{"encoder_arch": "vit", "model": "image autoencoder", "dataset": "photos with spoken descriptions (Open Images, Localized Narratives)", "train_examples": 203450, "image_size": 64, "grayscale": true, "crop_scale_min": 0.7, "horizontal_flip": true, "translate": 0.06, "bottleneck": "plain", "downsampling_factor": 8, "encoder_norm": "layernorm", "encoder_norm_position": "pre", "encoder_activation": "swiglu", "encoder_mlp_ratio": 4, "encoder_head_dim": 32, "encoder_fused_qkv": true, "encoder_bias": "all", "encoder_qk_norm": true, "encoder_parallel_block": false, "encoder_inner_norm": false, "encoder_moe": "expert_choice", "encoder_drop_path": 0.15, "encoder_num_experts": 16, "encoder_moe_every": 2, "encoder_expert_mlp_ratio": 1, "encoder_experts_per_token": 2, "encoder_shared_expert": true, "encoder_patch_size": [8, 8], "encoder_conv_stem": false, "encoder_layers": 16, "encoder_width": 128, "encoder_positions": "rope", "loss": "mse", "latent_channels": 32, "decoder_norm": "batchnorm", "decoder_activation": "elu", "decoder_channel_attention": "se", "decoder_padding_mode": "reflect", "decoder_widths": [48, 48, 96, 192], "decoder_blocks_per_level": 1, "decoder_block": "basic", "decoder_attention": false, "decoder_upsampling": "nearest_conv", "residual_init": "none", "optimizer": "soap", "beta2": 0.99, "learning_rate": 0.0026, "beta1": 0.95, "shampoo_beta": 0.95, "eps": 1e-08, "precondition_frequency": 25, "max_precond_dim": 512, "one_sided": true, "adamw_lr_other_params": 0.0019, "max_grad_norm": 1.0, "max_steps": 9400, "batch_size": 128, "epochs": 5.9, "lr_schedule": "linear", "final_lr_fraction": 0.01, "warmup_steps": 470, "weight_decay": 0.05, "adamw_weight_decay_other_params": 0}
Rows from expert 2 of block 15 of the encoder, named by matrix and row number. Rows with one number belong to one neuron. Each number is 128 + 24 x the weight over the matrix's rms, rounded and kept within 0 to 255. All counts start at 0.
# gate: expert gate (encoder.blocks.15.mlp.gate, 16x128x128), inputs 0-127
# up: expert up (encoder.blocks.15.mlp.up, 16x128x128), inputs 0-127
# down: expert down (encoder.blocks.15.mlp.down, 16x128x128, transposed), outputs 0-127
gate.22 [144 124 139 157 141 132 149 142 101 125 122 111 110 133 140 114 117 139 117 133 141 155  67 105 133 104  87 115 105 146 168 128 110 124 121 136 106 109 127 125 116 120 116 118 127 143 101 127 147 130 125 103 124 116 134 111 124  76 148  96 100 139 137 132 109  91  99 148 106 130 129 108 156 148 135 118 151 131 107  90 103 139 137 147 147 115 119 129 140 158  96  92 138 144 160 163 141 128 127 108 141 127 156 121 137 151 141 146 113 123 117 117 131 141 122 130 149 103 124 152 144 121 103 118  98 108 134 112]
gate.23 [132 136 125 139 107 144 148 139 115 120 120 137 110 148 103 136  97  99 160 152 123 165 117  88 133 109 153 146 146 152 147  98 123 137 141 147 147 127 123  97 118  94 129 147 164 142 135 127 135  95 170 125 104 154 111 136 152 132 117 146 128 154 144 111 170 162 122 108 142 114 144 124 112 147 134 112 143 102 149 138 131 147 158 122 153 137 131 130  96 105 125 114 102 128  65 159 162 155 119 110 136 123 116 115 142 117 161 119 149 142 109 148 153 161 119 123 123 143  96  94 115 147 107 140 145 143 119 113]
gate.24 [112 116 188 102 105 155 129 119 129 115 136 119 118 150 121 150 129 157 141 143 189 173  99  71 111 121 150 172  81 151 139 127 122 137 137 166 121 128 132 101 143 119 136 161 152  99 116 139 122 118  81 178 137 134 146  70 125 157 100 133 114 158 134 127 130 147 161 168  98 141 116 131 144 119 121  98 128 140 108  93 130 141 137  89 166 105 140 124 110  97 167 117 107 166 130 126  95 105 126 138 140 164 143  82 117 106 123 105 129 114 107 130 163 144 107 100 147 138 133 111 146 155 149 105 144 101 114 135]
gate.25 [121  97 118 140 123 155 123 173 139 104  92 130 118 119 126 154 140 138  97 155 129  96 139 117 123 128 146 156 116 107  99 128 152 136 121 132 141 128 114  84 159 114 114 128 100 123  87 146 125 164 140  79 105 142 106  85 142 134 156 131 141  90 112 142 100 105 160 124 110 131 103  96 127 154 123 166 118 131 110 151 116 106 145  96 129 135  87 148 110  82 117 111 149 158 138 146 137 117  82 108 127 132 119 120 134 125 123 152 114 107 113 150 142 142  85 117 141 105 140 113 105 137 140 120 156 171 117 148]
gate.26 [104 122  80 130 136 144 132 127 107 113 129 136 151 123 130 112 161 130 123  82 159 139  95 138 160 145 130 112 117 121  98 125 136 129 144 150 166  99 169 111 130 144 150 131 136 108  85 100 121 135 172 158 121 175 126 106 140 133 114 142 140 127 120 124  98 143 101 128 120 110 110 133 103 155 111 120 126 154 118 139 107  82 173 117 157 108 106 126 106 132 116 155 122 151 116 140 124 134 141 110 100 150  90 139 149 170 146 119 155 129 144 125 135 152 142 144 162 143 170 100 131 143 131 103  81  91 118  85]
gate.27 [146 131 103 100 159 150 128 145 102 114 136 103 127 135 106 161 122 128 120 130 124 111 117 140 157 105  91 137 138 150  77  97 189 157 110 145 159 108 145 102 157 118 173  87 114 133 116 184 156 139 151 110 134  70 102  91 124 148  86 141 143  49 119 181 141 120 131 165  99 141 142 129 142 171 152 111 105 105 134 126 114 133 149 159 127  72 102  96 112  92  82  85  67 124 159 104  48 123 138 137 188 158 217 106 142 137 112 140 166 114 176 166 152 162  71 151 154  86  75 143 151 162 131 123 103  68 144 158]
gate.28 [163 106  98 148 149 120 138 139 136 121 128 105 163 115 144 130  96 147 149 137 126 127 151 163 143 147 109 122 152 119 139 169 129 135 100 118 141 155 127 127 116 140  87 138 135 117 130  96 135 124 101 117 130 143  99 139 118 156 132 158 134 157 112 133 141 108 136 125 147 118 120 120 115 101 153 120 107 144 129  56 134 124  96 117 123 115  82  86 159 116 138 132 112 121 134 138 102 117 123  99 124 146 126 146 161 136 150 133 137 128 141 118 125 100 120 128 130 190 142  79 143 140 116 103 115 141 141 114]
up.22 [162 106 121 140 114 169 153 116 146 140 125 178 118 147 148 121 129 147 116 122 141 126 130 102 127 140 118 114  93 136 123 132 139 115 130 148 150 170 158 106 113 149 127 109 153  98  85 132 118 120 149 114 137 132 103 119  98  94 106 132 106 122 141 136 117 122 113 150 114 144 110 134 160 170 119 108 119 133 114 151 139 145 128 123  85 116 124  91 108 144 129  96 136 138 107 143 123 131 118 128 176 120 137 154 121 122 122 130 122 138 119 138 125 124 119 124 163 142 128 153 132 131 144 109 130 131 126  99]
up.23 [123 105 108 131 156 112 129 116 134 156 131 135 159 138 150 147 143 107 129 128 129 106 137 142 148  95 104 113 149 116 125 125 196 147 134 109 109 100 145 148 143  97 148 141 144 171 120 103 149 148  74 102 134 118 114  97 101 124 114 109 122 142 123 119 148 121 137 145 136 173 140  93 115 135 131 147 123 143 135 131 128 100 119 147 119 133  97 116 126 102  97 111 131 120 151 109 135 128 165 123 150 133 174 129 108 123  66 154  89 136 124 145 128  99 105 141 143  76 180 128 118 113 131 151 103  90 107 133]
up.24 [151  62 139 110 166 126 144 151 138 100  89  97 128 156  96  92  93 133 147 110 112 115 142 126 133 131 139 142 159 147 137 116 144 146 140 162 143 121 141  91 120 137 132 146 134 102 165 140 140 114 123 114 136 129 157 115 127 175  54 142 124 129 162 124  93 144 169 164 108 112 118 137 105 164 109 119 135 133 103 103 148 100 134  99 113 146 122  96 155 145 157  88  85 102 156 149 175 135 120 135 148 139 110  94 148 108 121 142  96 105 152 107 128 139 101  75 152 132  76 116 175 175 141 134 121  97 170 115]
up.25 [127 137 145 111 144 151 108 135 122 177 127 148 149 146 110 110 157 139 146 143 131 111 115 145 179 130 129 156 160 106 127 139 134 131 130 146 104 112 168 177 137 144 120 101 108 117 151  90 138 148 120 173  97 113 143 130 155 149 130 111 106 133 145 135 149 144 101 110 145 137 144 133 117 103 124 143 129 170 134 123 163 125 137 136 116 137 129 113 176  88 132 120  74 132 165 145 154 129 156  74 142 123 129 107 144 155 149  78 138  83 165 120 108 203 169 142 147 120 136 101 130 109 123 101 129 102 144 150]
up.26 [184 166 135 134 153  79 140 143 107 109 153 155 127 133 144 130 110 114 158  88 139 139 125 107 106 111 131 117 112  94 133 124 160 119 115 140 156 113 137 129 145  79 134 108  84 128 109 127 145 128 120 189 124  83  96 135 123 131 142 134 111 138 137 128 119 142 108 142 103 107 143 125 113 161 121 149 102 159 154 122 102 142 114  95 140 134 117 139 145 144 141 142 110 122 137  95 151 150 148 151 138 159 150 141 144 102 139 140 134 147 138 141 141 120 141 139 121 103 133 142 111 112 153  89 126 119 140 160]
up.27 [115  49  77 144 156 164  56 149 107 138 135 104 143 169 124 154 125 127 103 153 213 111 112 194 122 144 151 133  73 190 187 120 146 134 110 121 101 108 108 100 106 153 129  99 150 121 122 104 154 158 146 141  87 123 137  80  88 113  53  57 103 106  56 110 132 150 118 158 106 138 131 130 123 127 157 128 160 123 157 154 178  93 158 108 126 137 165 130 144 132 103  81  81 134 135 144 108 111  91 136  79 103 133 103 134 107 120  96 147 128 143  82 134 149 117 132 171 191 147 121 136 176 173 107 116  71 119 113]
up.28 [153 127 138 134 148 125 110 118 139 154  95 110  99 124 133 117 179 151 136 177 107  79 161 108 112 121 144 145 142 126 160 128 149 105 156 137 124 138 130 127 129 133 123 123 123 136 116 111 133 127 125  96 106 153 157 145 102  94 142 139 134 134 103 127 119 101 124 118 150 107 115 125 113 133 128 121 131 153 141  95  99 115 120  95 143 125  84 140 130 130 112 132 112 109 133 134 144 113 135 143 161 115 137 164  70 100 156 126 152 144 121  90 125 125 143 137 109 156 160 108 153 150 117 129 117 152 139 140]
down.22 [151 152 128 153 134 111 139  93 167 151 119 111 128 140 151 134 127 136 122 106 135 152 131 149 107 127 122 150  93 131 102 128  84 112 103 173 112 164 144 139 134 119 124 152 114 123 116 121 153 151 134 130 119 102 129 112 138 129 115 116 127  84 122  98 119 167 121 122 154 117 145 148 176 100 131 162 159 118 119 151 117 144 126 117 116 142 144 137 106 120  94 109 113 132 132 101 135 132 121 129 144 115 117 162 129 137 110 147 101 135 126 145 108 139 114 140 117 113 118 141 158 174 155 118 161 113 120 136]
down.23 [ 88 137 134 158 112 106 147 125 145 141 165 114 129 113 125 133 164 119 150 112 125 117 155 128 140 141 105 135 106 139  96 145 172 143 142  98 100 141 149 123 147 122 102 121  83 118 113 173 106 135 101 120 153 131 112 127 120 142 120 136 146 129 134 122 101 115 126 117 158 129 127 170 147 114 139 121  85 112 107 149 143 135  90  92 121 112 158 124 174 125 139 134 131 116 123 137 123 114 149 140 146 125 105 156 149 132  93 120 122 124 149 106 121 120 138 121 115 135 115 159 130 141 112 125  90 114 178 138]
down.24 [128 112 117 119 105 106 129  92 102 130 138 120 130 128 113 171 134 135 125 141 135 123 139 149 109 142 135 112 126 138 134 134 110 143 110  92 102 159  97 104 106 127 177 121 104 183 109 154 165 116  76 159 113 139 149 178  78 108  99 105 138 151 100 114 138 120 118 121 132 171 115 134 114 116 132 118 135 159 132 127  76  70 158 128 175 160 113 146  64 141 152 107 140 145 128 122 161 124 138 114 135 138  72 117 174 154 114 134 116  84 134 150 140  91 153 135 142 126 107 130 134 122 109 133 104 124 148 112]
down.25 [107 130 150 101 114 137 112 112  83  88 154  80 105 132 101 143 158  87 109 124 129 108 150 135 141 108 156 126 131 164  82 101 151 112 140 147 115 131 121 149 163 150 111 153 142 144 138 130 145 161  84 152 138 106 149 150 148 112 108 129  99 158 145 121 136 154 105 115 112 126 142 165 134 134 130 147 101 116  76 169 147 168 142 129 113 140 144  97 122 150 169 117  95  94 101 126 111 145  85 152 113 190 127 128 170 117  89  94 116 177 129  94 142 147 111 140 122 173 125 137 133 144  72 113 117 102 135 133]
down.26 [116 111  96 114 182 137 162 107 156 139 128 137 141 112 120 129 151 170 171 129 180 144 136 155 156 140 108 102 112 126 138 123 126 129  89 109 105 123 121 144  93 188  89 172 133 112 166 113 141  92 115 114 108 182 181 119 103 151 114 112 131 137 144 133  96 153 134  82 126 122 112 135 148 169 113 132 139 135 118 116 128 120  95  81 125 148 174 152 117  90 141 130 132 134 115 109 160 137  86 109 118 163 131 128 147 108 110 124 129  93 116  96 127  98 144 117  97 128 107 166 161 182 140 142 164 145  82 100]
down.27 [134 122 144 127 112 138 132 120 145 123 132 121 110 123  95 101 102 141  75 123 121  91 160  82 147 130 151 172 114  84 147 126 111 133 142 141  68  97 202  41 164  95 146 161 147 150  87 169 153 120 184 137 134 104 160 111 128  77 126 108 173  68  99 141 135 122 126 113  96 109 147 101 148 103 198 149 183 149 127 155 109 126 166 189 149 130 118 129 148 131 160 174 122 100 130 102 102 104 175 168 105 148  92 154  83 135 134 155 184 117 148 131 145 116  59 148 130 113 134  84 138  97 114 122 130 125 170 133]
down.28 [105  82 132 120 134 104 133 136 127 103 148 153 161 129 124 131 126 129  89 165  98 141 132 120 128 128 166 100 131 159 122 111 114 121 102 164 122 134 135 105 111 132 120 132 109 128 140 118 169 109 147 137 154 112 151  85 130 103 128 148  97 125 127 143 150 145 134 103 122 130 100 160 103 155 132 127 147  78 190 156 108 171  92  98 101 138 142 122 153 104  95 137 100 122 108 136 105 135 123 118 123 152 161 148 125 137 135 108 117 162 155 152 125  90 139 132 101 130 112 142 141 100 117 135 108 113 142 127]