{"model": "image autoencoder", "dataset": "photos with spoken descriptions (Open Images, Localized Narratives)", "train_examples": 203450, "image_size": 64, "grayscale": true, "crop_scale_min": 0.7, "horizontal_flip": true, "translate": 0.06, "bottleneck": "plain", "downsampling_factor": 8, "encoder_arch": "vit", "encoder_norm": "layernorm", "encoder_norm_position": "pre", "encoder_activation": "swiglu", "encoder_mlp_ratio": 4, "encoder_head_dim": 32, "encoder_fused_qkv": true, "encoder_bias": "all", "encoder_qk_norm": true, "encoder_parallel_block": false, "encoder_inner_norm": false, "encoder_moe": "expert_choice", "encoder_drop_path": 0.15, "encoder_num_experts": 16, "encoder_moe_every": 2, "encoder_expert_mlp_ratio": 1, "encoder_experts_per_token": 2, "encoder_shared_expert": true, "encoder_patch_size": [8, 8], "encoder_conv_stem": false, "encoder_layers": 16, "encoder_width": 128, "encoder_positions": "rope", "loss": "mse", "latent_channels": 32, "decoder_norm": "batchnorm", "decoder_activation": "elu", "decoder_channel_attention": "se", "decoder_padding_mode": "reflect", "decoder_widths": [48, 48, 96, 192], "decoder_blocks_per_level": 1, "decoder_block": "basic", "decoder_attention": false, "decoder_upsampling": "nearest_conv", "residual_init": "none", "optimizer": "soap", "beta2": 0.99, "lr": 0.0026, "beta1": 0.95, "shampoo_beta": 0.95, "eps": 1e-08, "precondition_frequency": 25, "max_precond_dim": 512, "one_sided": true, "adamw_lr_other_params": 0.0019, "grad_clip": 1.0, "steps": 9400, "batch_size": 128, "epochs": 5.9, "lr_schedule": "linear", "final_lr_fraction": 0.01, "warmup_steps": 470, "weight_decay": 0.05, "adamw_weight_decay_other_params": 0}
Rows from expert 15 of block 7 of the encoder, named by matrix and row number. Rows with one number belong to one neuron. Each number is 500 + 50 x the weight over its row's rms, rounded and kept within 0 to 999. All counts start at 0. Numbers have three digits each. After the name is the row's rms in percent of the matrix's.
# gate: expert gate (encoder.blocks.7.mlp.gate, 16x128x128), inputs 0-127
# up: expert up (encoder.blocks.7.mlp.up, 16x128x128), inputs 0-127
# down: expert down (encoder.blocks.7.mlp.down, 16x128x128, transposed), outputs 0-127
gate.90 100:473480519458472451501570446531504467527467544557549572446544549508487599493496428515450540528500462439554435412549537533579441574538486604515491488552510467545536581489513503457482505522496471505487639504526534483525496510456474518516463531454561482562505485526448485516544614472417395529416448544494436525480485472509411482545477594446417491457475541566507402499570398532499462327471
gate.91 093:595490583460474552441542498498544496614542568485511483505557646544533518481491428528412567549418595548551567410388488447491446475541560510411469545528476458516471636446522509507513489465488506450481466492490506543552529482520442441605565420429551502458469510540456548483423539486526450468486573464499460479481473453552521472494475550594491411506443487521519459515516592447526567515519
gate.92 082:497431529563450504495480558607509535449471396417494483477474513533420556523465426510521479496472533436514530462533638442570539517443492477477531534605419453451586535498477431534487548502554452469551522502513498518475431475432429493455398480494472498619477499506533453500504563536492416457491606468514454488515555491474485540384532495426498441527533556656542549540555458490554472482574
gate.93 079:498560475463424508461480463452511526459470541497397446451465507459463538526531449486491441485481534483419500491465450502553462471581477450508505538509461429518460445454529491534477508488541529464460536457453486563524401450568453488449526516494558436462525548538544469525465474433504590492507494435379490323507588493510451518493534548516484441552480500341468528580433543420350401533542
gate.94 083:461493471478558559417577443472477438553569515536547445447557529441489502495505487475443532528424472485517517458523512547482594397481527560457533470532516502457460606462535569510464437476495507407622561372482455544543530426499518513438578464537392505434600494507563567544515517479537480461470403407570422571458454499378492464508487513435513545491471492553506449517528499577515519501450
gate.95 165:591558545476475439603486476371461549472477498364412575514480406474514415390462542592441466501534517422426422532529503510457507491510512540479510485510539566533549499555518486623481514555582549536436494474496440546564508523476541478434430537584473491497516609541441572521484475516552503559496499487466574502513457478565462493464569526484413569503426445501483475536490567479466509555542
gate.96 080:569377441508468541546519557440492509559556507526555500538562601535500579504520512453557606439504516455521481370547566483500575439636580499515432448512407480539513537455442449513452486543529539492482509519514461546592501494485538509461505492456376503425532548510437499488490516506482509576455524522558535510503505513473500469499482520420444463490505596530478467553618445571572535410408
gate.97 085:531582615517500486547497533435420441426508508496516465461509541575492456614549599594488470395524460566574476540488465440436499558511503574438487626428496520548459598579435497479522525540441498535504595534443464474550476477472514476550499509575484544493455465564522585506518434520502471529505488498465498471544486538536618549535471493476429503594472501469438432511518584497600498579517
gate.98 078:483498510468524528468486533511471536434448426551571517435552500495607587475484551474555521508454590535475617393428488448445519496567568453490491535557469596466527482529432540435493510403446551507550421544451489530543417477564476525517592418475482487541492486478553450439418586490481489535559553441441557447487469488460458453596435440507553454470365475533551491539549563507535517530499
gate.99 068:454510497495508500482501516444638473498521469462464412496532462467536493546545485584507515474583496478516502428454449519532570555512474406521466465615433499571492462457514435408575392477542553474439450525517432510432391414515461545436515458532557510447517510433532496560476470521562483439548506470578476548423562564483506409550409466510532523553509585426485556450459457470395533555452
gate.100 110:503504460490511511478577544544544480547442520501517495479504538490485462477483579456478492519522544625564563527521520528507561486431480555470588432478439497551580517447514469523498517509444521425561543554435542463538602447507568450568420571544431569539543545565473541496547497453566490504449430580500445561518512475574391518458490627439533583384439418586530413472456547480522475515448
gate.101 080:483448464473523514444470528396384470543520460431434528511492512521503423411612453509533494581451463425559444449469500513513495487512533487448515585469577435487532493509527455389483528499527619536534543461477488494513442410517547673438550484431519429525485556517551501480394470469555507593463505529402565428494491528551461424539555460455502419459513442499485553483498487474524482482539
gate.102 082:516499459463553537353527541577518430484469543562590477578560535529467520392452480540455564495477598471397589465565588505530570538472512557534539445500536482488505577511459577494445516444422578468522566571502524511461463539523432433501557464478421557505460505532449422448468456514474576499545466513551544505459504473482405472506472465435586553488552528472568515529513518528397464514411
gate.103 135:451542468479534534463537521567508532527520484457460510444547459435506538522519389509450490550427498457485457572558489559547562539529410437419584517540553536414462539550545532538528533425479526495411570495494535502387478475585540547566541524489493515488492485501546460518411614583470505482506433466619451513362615431563496422458471545514492530586495489471531516458435470473463510422502
gate.104 075:509505450419478568386497532477556508579451497605522433499475524480509575534502452494437452437502634534555536573468415458567450427535444517561491462490451454536451434403500509466488554513537439470483512444412560445401465518513506517598421448532463474459567532450429467508516442465551579476479491587492444490504531542536433484497399555480434522474578434530536541475412522562482507481521
up.90 099:478509459463444554502458487468482525522452544423548445451454559414439443428518518529364509428469525492498413480500591466509497496431461542475497533464555444543542575510442563546468555506449535608429593500569539567517522497419517451586516524532490589522519533546424500516618493512567496570419519606510584542582434478520491453534439527526471443421564470456471437486526485560448506524508
up.91 089:490492486579512454530469480591513521611581573602593496486500607546583503457475426486548560457600439543451506536500472515506552419544454510457508406546492479581394480463583579551524415503541446492439533459572520516433503507508529507524590482492549502465468514451548496514468555470501473483495535515618456568465479438475615512467434533598529497479571434489475508459514537487493545455424
up.92 090:487495424451529609521546462557465523518389557421463559562474520503447386532508502562485559427399526434566586439484607485526519485487518508519511609549474561569485535480560450591490490491540633465487483527522479451441487531521442509501513506462512450601465524512455540574466571514472596402533471495526477542549506519445486477558460608486481500485529535477536440575482526490415420536525
up.93 085:524547549600553448516490470481484520473497430417494494492339403498587466551486564550612479454516476492463508482434436575463499506512475511478424416525550476475580545452477439483470477444522505601513475453468524499454533452556466522540495448434540440423451509549556574534477468483527510573514476469565653511526504447469539547503597452484555556543480527481517498452511455599534603438545
up.94 085:456485466470475475499531573552530502457548429434452499450584568534506587450437486514358444435467565510481566564501502487448566458450488607544458476569433554535559521484631478522547527471398506421575471509455492501490525517527521496503527546450499551484564442434448526459486578489485482505432448561582483488537471444514472516355519520502541474369460449515570485488549451501447493427462
up.95 168:608536537476466455569528466365452447436458499398357514512523451456528435409517551571435398490545519432450427556501479557426512534525521544475495478562545544487567492516491516583470486543516536502424530497470482443476555533449573544416462460559500515541514592574468505525529461488499460533448459453442522526467499530503464484443606499458426519507423444483407463511551517442468536537593
up.96 079:556424461488435523580517524412539515452509414553553503494484473499493503437503435509628477492538511495582479488478497526479607603568486501496413469531543422559511479472481485514439558514530456552458499503568462578490541510443507545383508440537561426581474480397526540475385569483505503579538587428433486440484509520455490565471543411472485523516524541544414540548591506514588523460549
up.97 082:533472456487442479463517488458520524538445580604501495548548491457461569505572480466500443603441523401444447527559499513495547570608469449491473597486471450518462424465453546500456493509559477576470531553470440583468465575526390508418400551467459528526468422539492401535473569566511507497504506534581451520457527538595412469499470501585553490499528430489474547532589410556450539462487
up.98 088:484476510543536495485557555567461431430435504635557572488468457481519528450499452523526532520398508563514492480455432618523465478488501540534481554514445544470516413580506434422529415504503504553494481465455554447507499474564610487454589567473504489450447511401494513413448525572500542550457525498546469517497492552438549497573533429491588514594444515414610565427494586461492519542478
up.99 073:382615545405521519557482537444504578448437444445504406506454425509514534470554517509501466527490481558502436552448536526468533528428536481534468538550495451402502524461535508487505426578502531563574552519473461484465503507489545501454494420464504451511456455585474519521589475497478465418455464518489514412479540522550501429442557369437527442566511568458398526512507453340538508453548
up.100 100:456472429410518602424450567483526499494459530420561484495500640445488534514494534421462545447470406439567523392532601493490570415502613493463468452548493610555582520470520438430475495448477536537462521458488486523537507401471543478521461477456404556476530499489501485480509453444483375558484463513558453508510479525558413508506483582463430492464445523521565542519442536495557535490514
up.101 112:425459503483532501447614503551429481525559515541530505452506531477490465535492419416490516472508560472435499493637515519528440496568490502450495572405557586489520589498531484492451476413539438410474554499516541529488546507520388522446508514557486487376545438487418459496485511565465448510532510396556399604454511483512558468489418460555592517438458538469433434540440514492532461473434
up.102 090:427432382424591548503512514549469387453470464507532485504436584594448502423504518521516573477515542546526487565514566565533448493474552515524568530587537548549600520486479526497541496500485570428495464450478498520607524582458492469564454530502381570451492403563470498444532519543552497484546532488469475511509450481539453456453436597467461524543582566575535530508521499474390449488425
up.103 149:531477470504534521496484474451524481481431501529546556583486520556484460500440585492483548517550469519535483367419513493531495468401576478598497469434479512494592472474414402436494437534492557499612495444488467508645464473465516462503420523431448525533549497520449540405581451512515494517508491569394545472585408540464543500563513519464470456464478527541518482529590558525584408569526
up.104 073:539452437402491562442527557471508508516475516475524507577424507452545594532501541473560485428568473560526420501506547539507578465486478560478534426503497473581468452472438500499486447538530510541418522521563493559567660536409537524502491516347436488430482501509559513511551480456531556527596479511523486550536451552570487500434458522368551487442558531533573532400554521505551515445489
down.90 101:433435533464518579449556539520523456461510514518429485424506468548510520453584543533603506558436523464481443506412585483523453560472501512481537389523472393551426422535481473524549482516594566452505513477454523547546489444533441529529438531582540502503487564470482473496507591402476484508505577557515527458512361429557440543484482480449472484506501602596450410485544499479444489490386
down.91 096:513470438498472514509534498368527430484524448560540530500467404539525424526551563423573482482516419452547492505510520491407581473465560564471513485445503441460466368467505499514502507560520519600491559499517473498593470518402523547482506517515475436446519482388601595521529529532493527581461591563475481510587515514494464542446553534451566453530473526509510483487505394458441561381572
down.92 080:537421443551501512501489583465422482456478483374533373505514534545573386564460593529435465524512551490555505575517488475483598531458457427491501569527481491516502498500594394491507505555462543484532474494465378509492518462480574524456445513478439563527469475549496500442516513501534547528541443589534451474548470475461497568449524449521425459488456505600569483572520568579394486597516
down.93 087:506644461495519547443531563456487391462516417445502584504410568530578477435486502429490463470425450554495545607490585530534493495463519488497407467558489516523487471559462559562537517502496507524507515447491519548507531460464430467415498553575511465557470568453476529557580565599407535580514506545557533604494447483486460509482529444500568563533519549560533451435513445475609473430481
down.94 076:517576415470593509521530570418484569505485370577472523496482553504524543530486502578466485545607434531447555546539564427515528593586513523499535416552533504541536543555497447463485564508522495498491487482515497534521481439539529517512508576505444441482422543376573569524521552524508610595495478568435460472457489486505489488520456617461497421441482476519588452535567546526521558600502
down.95 159:483649538518534523493528514356438500513473479511392568459506453545535497438569589549522494463546585448528451511529493487625484530531507511450539519538494540533492536490487476463545487476518579447397456474484442507539432462563582591512458480557489472469448464447464561531481540454518583538563452522416562503534421413470401492495483460392443530495495451510540476520589399455476503525516
down.96 085:621514502524424556565566499448525526524477601567484512516474420465464487649467576490482528518584515497557495547481465483505411509540459454517527492513536631517496516490435456496463519505478487584558459427550428475521474413517532560587597505447593386458499484515513355424451400505552494446477494464505514561513472481516463479562476521468437472446507483417456507521496456551519482556526
down.97 085:522566434511476562568470457441547492571500467554548454505490602524542524544503547523476450363407483532485479518468503489567471540561488568459488550522465486550503471477397558524479500467471534472595507496510572567519425464481538427608459517507412529479553531532462433435533579407463500398435570461474501412519562496533391477445586477509539495532515559438363485500465473521519518486567
down.98 079:408549500477488536470560497482567574621474492484471460520486563583368458563630568578498508527418468534484564526503500467476534591505431522516477417489455483487556570501427504507449577540465591439581497535456494519467456506465543620568486495522534528482443420483579518550513461494587527422532528459474524466459522411454478465441529607540464499459502506521517501532443451585574528497494
down.99 084:492455404530457570474428566471569486465479515510469551482541507492453496519537487546528582481389515495512556521441452613365567499467503482528403469560485411539543459536484531484570437471544487545544555594543507470501493462526495541485446412514479598404539588568574503471524562512478466448413509471488460545409434549520395478503633523525541498521426553486509548496477463523493546463445
down.100 101:485480467496545457452485588569516458518573457522525549477506612440492523467544524490576575555450551506456541554491518476464540526488497572481446451517451460469495491470519522457549465447494435528508420546484549465474496431571468534370452447602469577593458582385509589551532542527441531475498474579509471443430500497390416482544470566547513432439518500545542454416457548396444544452514
down.101 107:555525556492545369524622561492539475518452576464526504433513465442506568504521492530412532483536573571484462542565497434609427477473435484483432601522470536469471559474614519508477436606428448528528497414482524514467488474481430440573500455508561468378499451556441612532457482445492508452467449426511504567565445524495527423478454569503523567495471492462468481530517498517487481574478
down.102 091:451468451599521531511463504532530441489581449452428520396445546446576587531515470544547570533573442517469498459499536500582546514466502502476503498460479547414517453557428475461568464389498564552494523532500544468540518450548521564498469588569541517522488417438574517484443595507468550514392593612573478524504515471468400539569528468512618513448569482535489449491471461493440486552540
down.103 120:506485434433425619514448481486468437475529459541425494521451409613516490441469561499535505548537495532519542383475522510416497482536619507530471506417565488482570464400416431494475583525538602547563445469477467501542466478480548438521500525476509451519559513466544469433459436525500559535520514536411503411561489485428444511555564409501485406570521580526533445483598531525518506493508
down.104 073:475623552512562421549525416413475510515549527366558507487462478498572542447557504482427513480459472569571394412521514485461501617534453505427489509541520540475499526486490485487418446456547555520458499439549503446527524483609488493550443418528533524517495520440547546463419427602467532508503495475578559476528475450576504420532508561542600439540439468540504403507492444458500492451540